{"image_size": 64, "color_jitter": 0.1, "targets": ["main land cover"], "arch": "vit", "norm_position": "pre", "mlp_ratio": 4, "qk_norm": false, "expert_mlp_ratio": 1, "patch_size": [4, 4], "layers": 8, "positions": "sincos", "steps": 15400, "final_lr_fraction": 0.1}
Rows from block 5 of a small image classifier, named by matrix and row number. Rows with one number within an expert belong to one neuron, the router's apart. Each number is 128 + 32 x the weight over its row's rms, rounded and kept within 0 to 255. All counts start at 0. Numbers have three digits each.
Before each expert's rows are labels from the 100 images, of 14848, where the router gives the expert most weight on average: "strongest on" is what is common among them; "peak on" is the class under the peak. Only what is clearly more common there than usual is listed. The data: Sentinel-2 satellite tiles (TerraMesh). In brackets: how many of the 100.
# router: router (model.blocks.5.mlp.router.weight, 64x160, trained with AdamW), inputs 108-159
# gate: expert gate (model.blocks.5.mlp.gate, 64x160x160), inputs 108-159
# up: expert up (model.blocks.5.mlp.up, 64x160x160), inputs 108-159
# down: expert down (model.blocks.5.mlp.down, 64x160x160, transposed), outputs 108-159

# expert 18
strongest on: bare ground (86); main land cover: bare ground (71)
peak on: bare ground (65)
router.18:109105098092164139151119188062073150173160126119149079133187150115140090144184095147184109087185151123095187164122108103114145186094110056104132171145098149
gate.0:183152145102120156105154101155109090101100066191109146116116102094091152084085061096066117138164124114119096131148195167153143116119159203126121123118133160
up.0:217087130055170114088134148198078109081113076199136141167165104072106153142111111122157105066107107164116154124133114157131136149122166140098068189117127138
down.0:130192106109147091092094143102100192118143163139074086134094152181118089146150157099087150081130139139135086152131167123124072110208133121087176089054200088
gate.1:137154105107135106177078106110131064154135108046058052164140098180180132168126098125142162154094161144142110173151109150082110103106156082096159130133104137
up.1:146127135101112112167093103110116086168132092059058054166167102167193137179139106139143161143116155131145121179137118153076106122121161114118160086142103139
down.1:103108110141073143111151120116155057127107128173149151126140143069149172101161155193137092138122107069217109115102143056107193117101098157145115108164107137
gate.2:103115118075149138123160104142128089104170181136161091133144091101046136136151141186154087131150102086144132089095076107121172075176100131128099152126130126
up.2:122119082107157170195162143103162143095137072093089139123125102125139092135107111133067156071093168110111108145108147138181091148139203152187133076150090138
down.2:133125059079150157131125100138163135061178140084120104124134091163110109114083128131148129071105187175052136168100156189110109132175123138153125211116138139
gate.3:119141159125141107110126100104163173095130182088085145103131097065233083079096082118099129129178135087080114175174116161142108141115101127146161139155131161
up.3:125088111157089127109134181140113132133084095178170124174111168151057163141166167160161106138097098156147120080082182132118153103139170135162110101077110085
down.3:172127095166133168119098137141154111103066101104185148113153138118062106134080099118122116110173129150123172126110135121144192124136152159050148058124085114
gate.4:138101183150148105134149145160184137099140215099065164121099061088152115081130117088120141177110107081195102103138182140167099128109148156145102138094149131
up.4:171173143147124122144147132160189124132144198083066108113077105089168132109144142106107176172118115070191097145145147124144111143144120106123119130148137128
down.4:149137153100167091099084128111124128132098134147155177177145143184109149111193098123062177140086136129078141105156106132127170117167163172147155190068206141
gate.5:094101158103177105125169173104134129169187125108212155168187104111142081094107096091173124097090149192134184114122120122135070146111149118120076162091082110
up.5:167115124115123160114143133123112193139085120126137157065191141133123115107117052121093079121177122076084105131142144106175104102122150152193115089142166143
down.5:121141119127134076126111116106188126095123139143143080114141053147132127096120162097144109086120127130166113150146121145129048126107060116073136067182130138
gate.6:116094128139088169175158158118120191190114046117087086093132128123141111130180135145158096102207218102134134115165179101147095148147102144144132134083111121
up.6:108140144118173089077145101141140054076153187150170193175119098125126150128072120100108149136056040139150143142096111155114167123117156131134132121165132107
down.6:108114089141080085139159073114124046147171110142176210176174166132117182136081122125155116103141110157140160071163128215160156118077117127091069173140107107
gate.7:110109117093152143138091180080106172150182123120105088110162172140149114177158140158135143146181214081082127134094104082155143125134121105112101162155098144
up.7:169157111156114131133116071136174110089093152106124134121083114144138111083122140088102131138086076165128098131163114190157095104119151151124195105098150150
down.7:069116079133113133116118149087109069134165140100159119147172204102112163164047110109172130124147124142098161131148114255155149125108122129112114200101132125
gate.8:120080159160119094125111143143113158129155120131094176122143110111116110109101107104102039131178095109173165114146142113180127131096137183160091077132130107
up.8:104085161153147118140116171134088159142124107120138158122142127108113088110118080137117056087198114151134173153123139141179127159097132130111069095168134118
down.8:093138081174152143127131121168118122101113095150157132168099135131080138103168145085156151100146104159186100171119137150121159105082116148151104095087158183
gate.9:095153155142122143127190150145111118136097073127133116085086104190106153170164119151091173120116151116129156090051138112152081090179113103107092128115123071
up.9:112131141151143137062095194119123117143120103123163114149128073166101132092191131172135108086143100167143162142116190163139100101123131102080106104132136162
down.9:120134110155122129060132132169130099087126110126129138116140130077124144172138116162128165180115123091110109059137061129120186217123131158130092149151100124
gate.10:114146125077073135157106165087147148148192097120144084124110176150160124163148168122133168127144127160083166128142105121150112198111052107125165137119086118
up.10:157133135158134163102075152065159165097086129089128133083113140139155137111169116135077113144158139121111103138172150140150108104116128136146131174067137139
down.10:111168164127142159175070138126159193130097183156118065120077121163133062120166081077169128161118108127108082145100108140101070114141150086112160134096157107
gate.11:147172158183162153124119133135135133133146204169087165096115096102108172126107165099118140086083084109250129152161092145152116111091110150136096113157176174
up.11:114114098163126149158111091145122139065148090123077088150120145177115159148146098088127145179129166148103099071152123124166102106083151134133138158080106143
down.11:169124157100128084111152027134083125122130100115132153125128096144079140116105130117103106075120127084156138084148135115159182091099140141133082110157127153
gate.12:175169080156083214175128088112127140092035119149114140085133148152119141060078109130148090151169135130151076149156134116125173111167162175111153136123189153
up.12:136141184110111101096103105150117160112171123146085125149100100157140190182132168125111121144053142142147091119146113143115136079157058119109134104176114134
down.12:133109131152117143135175151100140073128170142112126238132120132127179169089142105071087140107174082191114108130121094144167127123123135075150116137117118158
gate.13:145149197098144198095116113106103105121141073103185098117100132191143145123194128129142110118098122172130108128147181163149164079140153101064159159154123099
up.13:146115157071152188103128132089086128122127052105197102100130142192124156163204159135127100095118167176110124145140182145142151090152131096078148140162107102
down.13:111147130089113170111098151135148150165145136171132097127098152154102133122160143149053126144123095110111115128085140109111167090139111105074186139117108105
gate.14:090153080125152153140133086143142111190122118137102167113114094173108166124120133161070126147143128107137088119136136091167173122164163159146146083133199172
up.14:095157132088105177095121178095130108138121168170111136126126120117087144100076199131115147140124102151105127161162159124175178138141105101101152079197165155
down.14:122227108149102127162163160134087088119164166151129095144085152097204136136128118179192139166117112097138118118110127170164127134126116129092065117184131181
gate.15:158129081115202146130101112164149105119087133128140130074122136125072137121129128155071102134174144163140107145099154156083119108137211175088085131136130163
up.15:152134089118150117141095115099132188090120123056162134144148191138113079122124114122111077125170159121086142160115095153099111156140178130092126114162079204
down.15:142070123077087138095145147090180122148167072118175171158145077081106189159105147175061173155180111128155149141134140168183129171153152119122102142164146075
gate.16:140188124112170157169236120189146110117150110124149123180107081151174165136100049140119154163106136116137141082067161103083130117126124146188125128106158074
up.16:108174112146139095150193141191153130121164094106191111146086137121160117132121067156150110159123094088111129080052155093111149150152147116201131139134130103
down.16:103181143096100107130139192127117113140105121106178198098107129125074126098164124110174125200146142097178121079124193115089189131103112095108089070158081119
gate.17:132122148120137145098143106189170115142101089166126153108090092135108143152111135063096109124091096135161077114151137129176139073156165127133175129133149091
up.17:114147139095102088121105112136170137136126063114117089119118111187089157123134177117136120110116122136123097153180114162174123124136083082064174145135112088
down.17:148148093137162138147193124160088135080141152125088060117091163127137193171178138182171134150150138095149130100156107136131107148138146150098050083194138178

# expert 8
strongest on: bare ground (96); main land cover: bare ground (82)
peak on: bare ground (81)
router.8:122145145113079116142174103084121063096180070139129127148157155155201161164158143168088121131179123115091175127100117096119167180183106133105199111157114119
gate.0:155102117154159146098112118180174176158134169123109138174101102089080085091074156085135150107100151087168154122154134065177105165149173129188140125077165109
up.0:157130101093125147147122098130096148161117148205151116141136144130153147130119121164085121089118103151135107118092133232087121132111104220072125114140113114
down.0:116141111182148028207073108126143137100141128122110154160134080169173174163157125136109139112116116120138080112182128113122075093143117131112140058175129070
gate.1:098131108136122108092092161078185175101136139113110159093176166123065092132123104125109126139160140121116153121184088126139130143095099133140146107109050113
up.1:141095117157131152125100106178093112142078133107142128120115096105126110069126093112174102083065135138160106155116152152132104109154230116107088163130175128
down.1:080098077134130079102147160161124142161132149104116134149187046082134160144149071078119189105151127117186148123139152062138111195127124144061124115150128155
gate.2:197136145087158092156105109115160142121117131115138132129160179123143138153087181115119119127136148095073186143177120108102108161161054094144156155105089097
up.2:073171139137101167114150135128089107151159141165153083165045102164141145110146132125147189145107102154181062138101149141122158099091156133093126118179181180
down.2:146110080145114110123126126146113179191182107113145056177245062102100145130096141067184140158125143173118148144122151074115110142151116160158172095144137139
gate.3:148095123163157155095097147111072124158080084085186073141120083176146186129154128140124143120148155222125101102074143147157104111120164068079152089118116117
up.3:116138140135114104155140117158189157101186194171043152089119160073110096112107158143129102133100115019158130158192128113094140109129110170154100149141138125
down.3:134099094127148052193126100117138113152105140132133087112110110150133196179136115099145135149137167109097055148118117158096087063126130160174121038115187116
gate.4:138136133102113136123195113113096140133153112121114174130099060156105154150120134120104100175138116127109126041156087133107136144162119157141135093136123076
up.4:165100097152113151152086135128116139091073101116080086098141203127120128110119100113101118078153147159136100121142154161148104089160104077116122177129170169
down.4:089132087118159100158109127124206086120133155127183136121065057119136155152164139124070113102155093117093133160165100145143134072137145163134114131131156101
gate.5:095104096109160135124193133148103138131118079158119127120094112129148123157113144110128136113206139094081105136120167088151107163122124134195136132115190139
up.5:102132092115046142165144130116096089176083075140136164123139185165130136126143077158158119131141125145139158102099153096121207120149127119080125178173166133
down.5:131150131098111156130101093126158121113171134112172112131172056130166181187111123120104169116105128139099163172167105136107148149115102166106137105094139127
gate.6:168169115107096091154133076111155117099114146146157107166103170169191151130067120108166176142094079105157105174127110141044140084181130150182161175111113103
up.6:145139044129136108152104119137100112140103084161075153116078135151093119113139126081073090146135123135150115130135084199111113118136191142156119181143144166
down.6:158140140145162128148147080122122059166128157126135155127107169100120129046147193108157132102086131097154108113126118090146164143155153121159137091153166111
gate.7:161179117128144173109179161182191094084163189064156141125088114141089120097121144118100109168108149096136101154164105149129087165178156140097169113149114079
up.7:181201134104091143146168098118120113113134125099108159128098099177126157125168146083076161153170084144096137183144115144114140135171141094145147109140095113
down.7:164151185181136166114060068082153177159151126090103086130167153139129112155130129100146201137061124133113111115079115147128118087056124126131129129179126139
gate.8:196114138125109153123128137164101146158110174174118150177174127055147153123094116107152201099135184128108124128098123115087087138129115129137134100125177136
up.8:062148106093130073162154101100174107108126064104168128089072080194137141140182141133104075166151110084112128093121141149177173123155139156141138198123096094
down.8:095057094135087137138132135143151108081118130144130117159134172117152156151140117166147134087144170137070105174065169226101147149128133089147142103104140105
gate.9:114166159087112119165191078129097049139157105150204127154131058162159120155147156118080100125129128188063119114123073189116167155148164101128169146142092176
up.9:129116089154150105140051120105164153178093118106100146109136201143066165107139099141142126170150092048196141130123149096147135124150082139150171178109176122
down.9:077100186120146104147112135148158105137078178128137083109076130120151057155110139105130131117170142129110113069164174130159115097112140187139192106159143130
gate.10:191140105138132117174106097116118156098133127066097140088100132163080126099076125144102097160163127136152089161116137178097111093165135122101169156117111151
up.10:097148140083174099093149146094133132102099174104175187183087140141113150101103177088119155121154051104167118209142144136109135162154171155161137169118163125
down.10:121105176163130134125112092074147125108151104122159126112109191138167164127116139111121090159124126152106184113096157115136130111065142156125099119071091114
gate.11:177065130063147091119169096130147131111149123090167161139180133098130175143080100077108120091139135142042141139130124169071095183157125201168138123099086110
up.11:109166136209098158119084147139127124148091132128075080112069117164126093098175142174156086181102135111201097113120145095194144046114147074081115102165162137
down.11:129106123100146116178082142179133129135175138084104124144162074108138165192095135056155142105094140090183165155167172073154138182148125182090168080200115067
gate.12:178094120119141153124145114181148135139094158082073076112165108081102144091056153144175083103074176097138113092190071126140070127128130121113123127080183077
up.12:177114140061130103136140076145104123123127093177125119160143147136154177161093122224165120091121167081162139104135091104102147135119101150117144129103171135
down.12:092111120119127140095136158161161170073089109138137097090107168191082119114107106156145028094130118138061096141083120173175155107170145112167137197077151177
gate.13:194146138146115135185171116136122106175087140119125077126092144108134100143127141129148159121115171027127116102109150124169096111180079138166167173088126162
up.13:053117100059174109093126143119089159116117146129189212108125153118113177137114123117145120148140091073096109144141110092136134140091180182161129154102153055
down.13:162089110189087111079152121116149135115103119147100079125115183153132171160057138175172092096124099173062154119106169171114144153114165163167096158101162110
gate.14:130166100144093136179127104132128117128187141097061108100090171169139163127152150192107117169162131100120125137111119135095138097147044127106154165115153157
up.14:128131160097096096116146069124160113104194126135082123144129123128184151135145171144062088189150108120079107090123102172083125133187095148101172102125097119
down.14:087106172136128160117111141140120105125125114146163089133066106105130046159137123098126157145149142125114185113071202094107142100107146151125141120169092135
gate.15:100115118186174101142134150165170193086118166079104094078080095110103099107106115079139098144082137117125116105123149125147081077167129136177099162078094086
up.15:098116181160089153157197090119117047103138142134103086139141120131108184168194130129143121167137082096123115049098119168146082105182174110163122140104080062
down.15:123151120193095095133107140119163120180130173142121073127163154134065150096148142135117138151098172195120111048103125128157190090114112134143176139151130064
gate.16:152095118194161141087082150144157119190056149110088102067115062137072129100098125126104100141109165144101134112110156173132080094098127126108110105110120161
up.16:093156129109092165100155178142117092108166128166149148184082109092138137117138146103165160149098090105179118132176159074189139131144164114156132184139166078
down.16:126141098163144093142085177111093094139132141148165149134053165161107086080146131144091101167133119164117144117087097104147145020098142115101059103054095170
gate.17:159167133121093195102141170125089074121105111101148048077114116173138112126196113183140082098121180188100116117106151134199097088111103056062105143113153129
up.17:141181150113098179127142164098055065133111081109157063105109109179140139142189118189124073093145164198099106122120142150190102075113089071065133142124130122
down.17:139156101125091150107164134123133116077139156128134172119192156146155114099158208118128084177108124142120182103151079145207078126169174075133126155100126152

# expert 49
strongest on: built area (96); crops (96); main land cover: crops (81)
peak on: crops (80)
router.49:177117094170107168096094159156161105102086104130179137125103077117070133065175097131163149133074104166130157101106180141139175106133160084125076150120132096
gate.0:107175135102137103174128090146123107105155173142159115136161157127163159167116151112140127071144151146144131153163104105105107164109150133090152096170163144
up.0:146081084150128155087148128148117187149122083126097138067147113101109152103131136142065075077117101148143103141122125147118122097183179108121071067140122087
down.0:144170108145086118113115093127121108091131098101151119094132186103084118134127110128138115136122137161133185101117079098119154113194088047098089185089175181
gate.1:155105110134108109167124051099115170064120151067103177177132142109184104150113123138119115147095075132044130093166125140134130116087079159197160113101176135
up.1:151137119145170095132145082131108190144116156136120142109148090130142134124105098108072126124117097087045122129122155146107116071084141106153087125084171193
down.1:177097132164146135121149085173134128143121121123192136108189106071158119087124167133103106134118196141091120095099092111117194092164154114061192153123152112
gate.2:095156133104145104168146130122080109166143152155163103144159147150161160157113178185131092119195158121167071167134077109068085140095082118095114114116172122
up.2:177101134161197141099144123144125093165115131199070140145145101078126186139131132122118113062121138132206155126132127108098112129129121184136147144147054137
down.2:142157151137140122149142156164126107114135150152139089074120208156095103100098178129166118089033125129126142106153090177078122145143184133095135214161108085
gate.3:124133105083139077155120098058109180118156154068099140130164174106165055144078127113117101158112114075112089128155088095162116154132124173177156106140162108
up.3:123186141084056116170145100141108153098058146102101185066128123071152087102134095144120131145146112104075135171171168119112150156155116123167137119174159103
down.3:066170136082118116114139173164147066122115143126179142142133144106056128123110102134139112094104099108146149096135146122113145075195185148131163162162125133
gate.4:095130128107144092138191114112105102078140155154101152121151155168158174182061125138146152139110081097159092114128102094090112106184101119077137117123141150
up.4:113065081156188119121140159148142115099142157111132107102101125115105136130149101178154111106145112124177128065095118161177138095109129130091046150087082134
down.4:152127155130123120115115134073151165093157132123104154136093049121156148121162152102100162151118122137114070141162125098116218135097106108134141137150128112
gate.5:190157177145110155126091134090118108103101122144177131120140167173147171147062139165145068115101148139102108129157110128130038129110142138100143146104140064
up.5:135124139153095137117117133158127124162089053159146101136112077156105142121138087144129124129109105157192084092088132184155119070160147098104089154051165109
down.5:104121114110066143060121103144162150101098107181113148090133187086080140100141105136139166156090099077138041137135183138131083186134125133108181133201123097
gate.6:114173186104172117058160112131141094155112156165139102176100137124133150136085128152139102143123084059081150122111137122159124137131126151139147158103134118
up.6:115124089124090101191137090095130165127160110095119122111166132144143086137138134108119176106150186158132104130159101115115107145165144151148150122172124122
down.6:120133083166148118112158146110163126125093124103163143095116027148141127110190106135081123172132126089093117172126135055148135077129097110129151154165136107
gate.7:135133156093128107175201130077073115148175177107101119113186156107181165172107135098167154126115118051148139133159094075134109142191132123144170089120149134
up.7:118158156143098117116107137145168127100149102132160107157116140153104133125118160165063178154105123207117140119103148137092101156069107135111134202101093135
down.7:117141134116114126129096195066118152101151115131109138121103108202170139145133103133149090161113104152130159177063151096142057120102096130160138132113113141
gate.8:159084147155181143098108140077104122129181172124106055102142137105127150154150121113154136087122207110214177167144123111147061145141103119127115160127040194
up.8:181093123168172160110085160113106128169134150105110076084114092128083140098148111123128118077097198150194153140119144150174061118125105108098093148109079153
down.8:153130105105109144093119108091097127078161107084127135150188081158148101120070123177119172139191107137083132130166170105106167076179107068171078096100159199
gate.9:118134147087113074163125069093093115147139139168165094091172157146191133173137110132124088111204160111085138144161106098072117149100100152080146096144147135
up.9:142147177077112160141143141112124114127129137097096167191128140140136146153122047074163192156062148135134094162136114113179085135175155146126184095126105118
down.9:052106108155114169198159134131124170111099149118110126120125076178131100090128144102112133153219089119145124169125112120121105144063133109169096067167129164
gate.10:079122124099146122118118125115100136187149142201103097132171134100162160167141159150135111138131169064088159138132107101090147173123073195165187153115092142
up.10:095087158066057148115109185136110127181132102174186111175121129121143113150116111105168154119114104164102149144159117126095131213083109109140163123145096177
down.10:052105141046129175149117135148126103102070116203102172152111153094104112146151139140145101087114101122166095159146108089077066159107125163130153060145086159
gate.11:088126167080139098149154106091084130155167162124139138171184182120183122176069146153117128126213189100113150127158091071091119182142104136126203115134099172
up.11:130078073095097115143189129146110173089111077107095122100150176143134141126131133176071088166169077151128131120165108144099155103187127152167125134093205081
down.11:106156096177103086107172150126125086123104151149131133127175169157120130094116108118089140169183083087173156145140157106140126115159120107156147157148078087
gate.12:169189107121073093167145086151115130108100079082163105074096128198123136110102156142077106069144170153069141072139155151126134119139135092101117139085149112
up.12:082126114160150140070141130134162103126144157109065098118129076079117131139153073077174176191092097104200117163136103122150158144158118144147151119199136140
down.12:191025113202133112136117100103158127107208191134133131153192163127155136155127128172118139185136103099103140122080127086145151102173111101048096128072131135
gate.13:137104165082135122144141144082075101173139137135166164134156166127168129176122128101099111117197104150087148098160069130097078150118121158118142136134157180
up.13:177191112133145146120106100152113080138125163166134091119097141089129114135120152060100096175136142097093140077145122118127092124146189136125112108148190096
down.13:049149117066095168087154114141123121133121162164079078118123150146058132128099112114126148117116096119059135068162160145112183111118160116132151173089145114
gate.14:124171113108127184152113155116131095135159112177132147132135120134096150124078148124140096074107129147165130182196116121150078162106130114083140129179077139
up.14:123089180123077107094058115122080138139141110201084201185146144107149152148109156117091092132152141145162086154175094137086125126144090115125178085133153163
down.14:147159145086164109156161152115144110169169167105135088133118163119179137152069164127132072086054098150160181171094087159159086098215167148064120101147115195
gate.15:096087157088130119141179123102101138138159142147107164142196177119199137182087129141129098108206167103118126155168074083097112177157108185136192090155109151
up.15:087055114142136127146133161113207201145137154086160139110130147107120100129163166071143143149142116118154143174138121135141131085169201100126082109114144148
down.15:130175162114069087129142140085121092186083133153126116154099153122086098069075103106167129146118093129148140116146132100158094157155108164174113088159076085
gate.16:092183155101129115158174147127115113131147153156147136127186174144191107161093088139141124117176173134132129102156073102078078117119128136083132116140147116
up.16:120109115087095143132125113124107130147086117187100153155169144116148158130068103122099079093151156073066073124161081134107138139162123125154145144128124105
down.16:104095107112126098184127155121154096119181178129130134174157119106121155116108140163067128166156128127178134133108138102119124062190173115074082133176064146
gate.17:086223114119121111135182136133115087089161126141148106160111164154150091160064146129144204168153118078153107135110077078054125092113104143147151114119170159
up.17:149163136130106191148138177133160106149111112129184113064124191109118082132152087116123119142155121156133184119131111113135055098100165092060105157123121123
down.17:122153112113126155133094078095105117132151061150130155159087151123158165192164146124116088094126158180112131085113160092209099128097057109202072108126128196

# expert 60
strongest on: trees (99); snow or ice (97); main land cover: trees (59); main land cover: snow or ice (38)
peak on: trees (70)
router.60:081116162110181126095088125134146154166146169113136097117123201158100104152116132175105130083178102076181114096123134087151096120131157085105107091163105126
gate.0:110118066093107152140145082150156130145095142178097132170118135073141173118138102158120080168119115122087084088120097163186167159136156157149159161081136107
up.0:160157175186128119116137142108133112095158129109155144108126089143125111119072128059166185097076141169130152172140151122069144105100073105113127144158120120
down.0:140195141130140128178122144139136104139151143073133127128104150103100090060108136168165073144153199067135162181110141194110085126134115136110121103132144161
gate.1:134155060118098180163177155103096090048135102120188166188081121120146129167187138153161103130112112175074100161144136113158151123146122109109100129154175183
up.1:091096150141139188126164102177197147083137086180080127090132152145060155157081132153071076168156118122121150111144128157135182124093131123156156129112093120
down.1:183147126118142152166154092162089107092109099153096081091055117136140175101117125153212122146114139121116144159114160132169059123170104175111137123120115092
gate.2:127060089142112092077114188112134129168135133139128189140220142113132155116167132091111109141168115127164233135164108106099137155128069184171168086104142140
up.2:117068117135140105060089168115164133167130160112114140103214163106125151115139141106081102107175120096182225143151121117099143143152086154153174075146152110
down.2:128133172154087130111119134105153137126115123105129088130099092178102128112155126121113109139172157096172123125136155132102105122048116122177082181117200055
gate.3:140135145130121107147191198127114098105087150152160133120125080148150123122121109117149152132066123132104119167114158123149162141131142081102124190118166117
up.3:158111112156127159091108130178117157163091040135067163121184139096168169066199142128168126118123151104141162095132128145098089096078069212129098085113171176
down.3:150209122150076110159108104129142082121131113085109114187116123123120144119094147127131145127093138107124114181141160089112124105147099091087064107139125074
gate.4:127163097126144126164134130083089161158129130112177113081103098160079080088138138162085128077104103152089127092067110145189141079172167108160035167116160095
up.4:116159118140145109147113161108069154159116113094146055104121125196101080109086127181100172084112093141098107088067101128112114106141158112163034138076135079
down.4:176147158098105107162150168096155098147095131170196134125084092116133165125141123113133150126110142129061105116115171154118169102096136069124154173144167153
gate.5:145120086147132167130143095143157112078075077144162179161123093050134141112156135145136150169094130172072124149119107134164173122120145113159154159105151134
up.5:143099150172132085074172117164194110168132106190110118103084121122084132141165138135062107155130086086154108103112157141178113150116138158100162139146133125
down.5:183153158117152092098150123206111194150094058131110102143118130116162151083143129170142117143135170167093130119148120139201141181151096166159192158163128099
gate.6:086154107162138186065181157103205099115129103173172209172107079115087121120156102102106131149102095186091125124123153181175173121134154191099176183156096128
up.6:103183126163136098077151138147117095131151155120161169096081113088103122068133122117143140152108087153127153111131207114164137123128163164064116198149162089
down.6:139096134144164205078099112134147107143126179120138116151122163145153095192154146091070124142085115109183112107168143095081114112116099134129174127157108105
gate.7:164150121135121136159149149092116120142136139174117130105186055135157137105137158124111130166085111149128124137123158159127162142112062153131148118085140128
up.7:086118121135103082116144154056130148116102098124131106187118153103152105146135109123168152116166128128082121170105140108084131182098169138179140157123051162
down.7:066156132122088125158178099119155094119143134129144173174125105125083128129091156091166171111074149153093113130077135186100115111139124102156091150121095116
gate.8:136099109173135141170076174080104138156094077094180118103202102093072093098138143111143151113104149217103166159126149142123108136127158132177118118113056086
up.8:095109149159089132079151108104155105143168159192149134170128132113129150130107105090139045132096071136130116119184168137191129156121147158110185139151134142
down.8:122135141101133151144159109122091097115121189083093142111118158162163111070086094157144165135178185142117143145126082127110141141125100107132101118109099162
gate.9:071140080111123199136153107108145054101189091171156150169143106112112167170119104101084157107072149156137119199152085133119180166137113129120144144152152162
up.9:117157115162155177064151109130199064118221118157156128116142130127155169149186135143074123038091129108203102150148110097125123133137099162054147159152155128
down.9:134145122116128145099112089166115178096086109133160146147197117137154125161072111135179129188131148118104141130142112077138198180096101166143192172145129105
gate.10:158212103152109166140244133146082144100105136134142117130090137113110104133087091073168120129064102166126105072108092154129188104091090120152137179116101072
up.10:159084159131090109125096116159158080136152102140113155138197097166157173121176073092109139139124155131129121192161129114126124095133074163096140150093195142
down.10:190075139143128100139140137132140161075042158142136179118169116145134145147123129150120159067154131105099132140071151102113125186116072120122127111081136123
gate.11:132144160165084117074118171077088082144079126159135160137095096099166107139162050075117168155096088147142121150101094133090175151084114191124196153139144130
up.11:161120142106163167148146099178078135138158149180101137149159101116114193155104168153102075142131176124134141117108092144089146088188079194108150137142132087
down.11:178146131108138126158157162133105181099067144165129141101118130190182126162122075133109101137112150094127141183097161095096139193098123125089171082149160112
gate.12:155139116102083149132151153118131114132060086219179153174195097090153136137160100090108113153128120150093147136125099146096162167095076191180160128072165140
up.12:136144085121145088118140086080176140155182170102091068132091142096165131104104162190143146114109100066117129109106132134150107050184102127066168172123153123
down.12:112144129148131172153085170198080178161041069127104064111151060148109180117116103104123121154142145148115121114159149062135171218098112190146140163170107077
gate.13:161148106147090147161186095119117071099132093174133200167122072127154120109104076118121119151095136145103104154098098153094195149075111151106116159119156136
up.13:111144111107103157217121067122200135121181143112182161121179152121169107121039177152155098110146147105087156129131118089119105116112107126134101098107164153
down.13:097089127148111181124107143114130077164148118114101140173140093137107101139121115111106093105146137122089111160116115117146109037109148152141098121113115228
gate.14:069101145149103113132174138153089110121132129104077120164127141172102197208077118085119146155116110123143163146123098089149100161185101083087155184121137130
up.14:192138091127145154130092138080121124139122100194187134113181079100131099078197111159144124129112165166106110142109150169090169101061124209167106083107129113
down.14:142123146102175124164123141173125067116127115124099154100194079183071121190136115139175137072131155161105096110148086082054140141136124080114089115133087125
gate.15:192186121132061165147160117155147097125067132179141167158147095116160151095112085089136116144064128160114088158132099144121161134102110160129139195109181103
up.15:096117090184116151124150142100132113098131137194157122130155126123072123132119101047090177182129129131150127109086145149099163152121088137133156125142105092
down.15:203094196139128081139158185148158164159150081146095124078115165088088130125120100161120164136150116104112137195126197085163132090112130089143159088141138113
gate.16:119128105201068104116169135110082074125094098147136202138127122122115143114150123063183143168116130167099156152136107111141130160096124112138130157083136100
up.16:129122099121155094143097167120155127179147148111124101143093115166049189080105192173155102116157203116157146158190137141141100083142148107072135060104126155
down.16:128142205130129116113126197108117202109144099058144106117165144164098140128134160104130138054150121046174115115176108058132114114112102100098148152145163078
gate.17:130184101076118146182181088148133097133145170210159127188089126147102147147131090096169126173100109131119102085074074163160173118155140151148140164095133084
up.17:151092136206140152051077132162124116107127066117119135137192096107141144086124143122090110101114123114165134195218164135125105178107062180075165139165137152
down.17:182150141083130054104159104130100119118110194174177074086144119113100173189034134162143130081171128110170136162128149065168070184159113155162092081138078121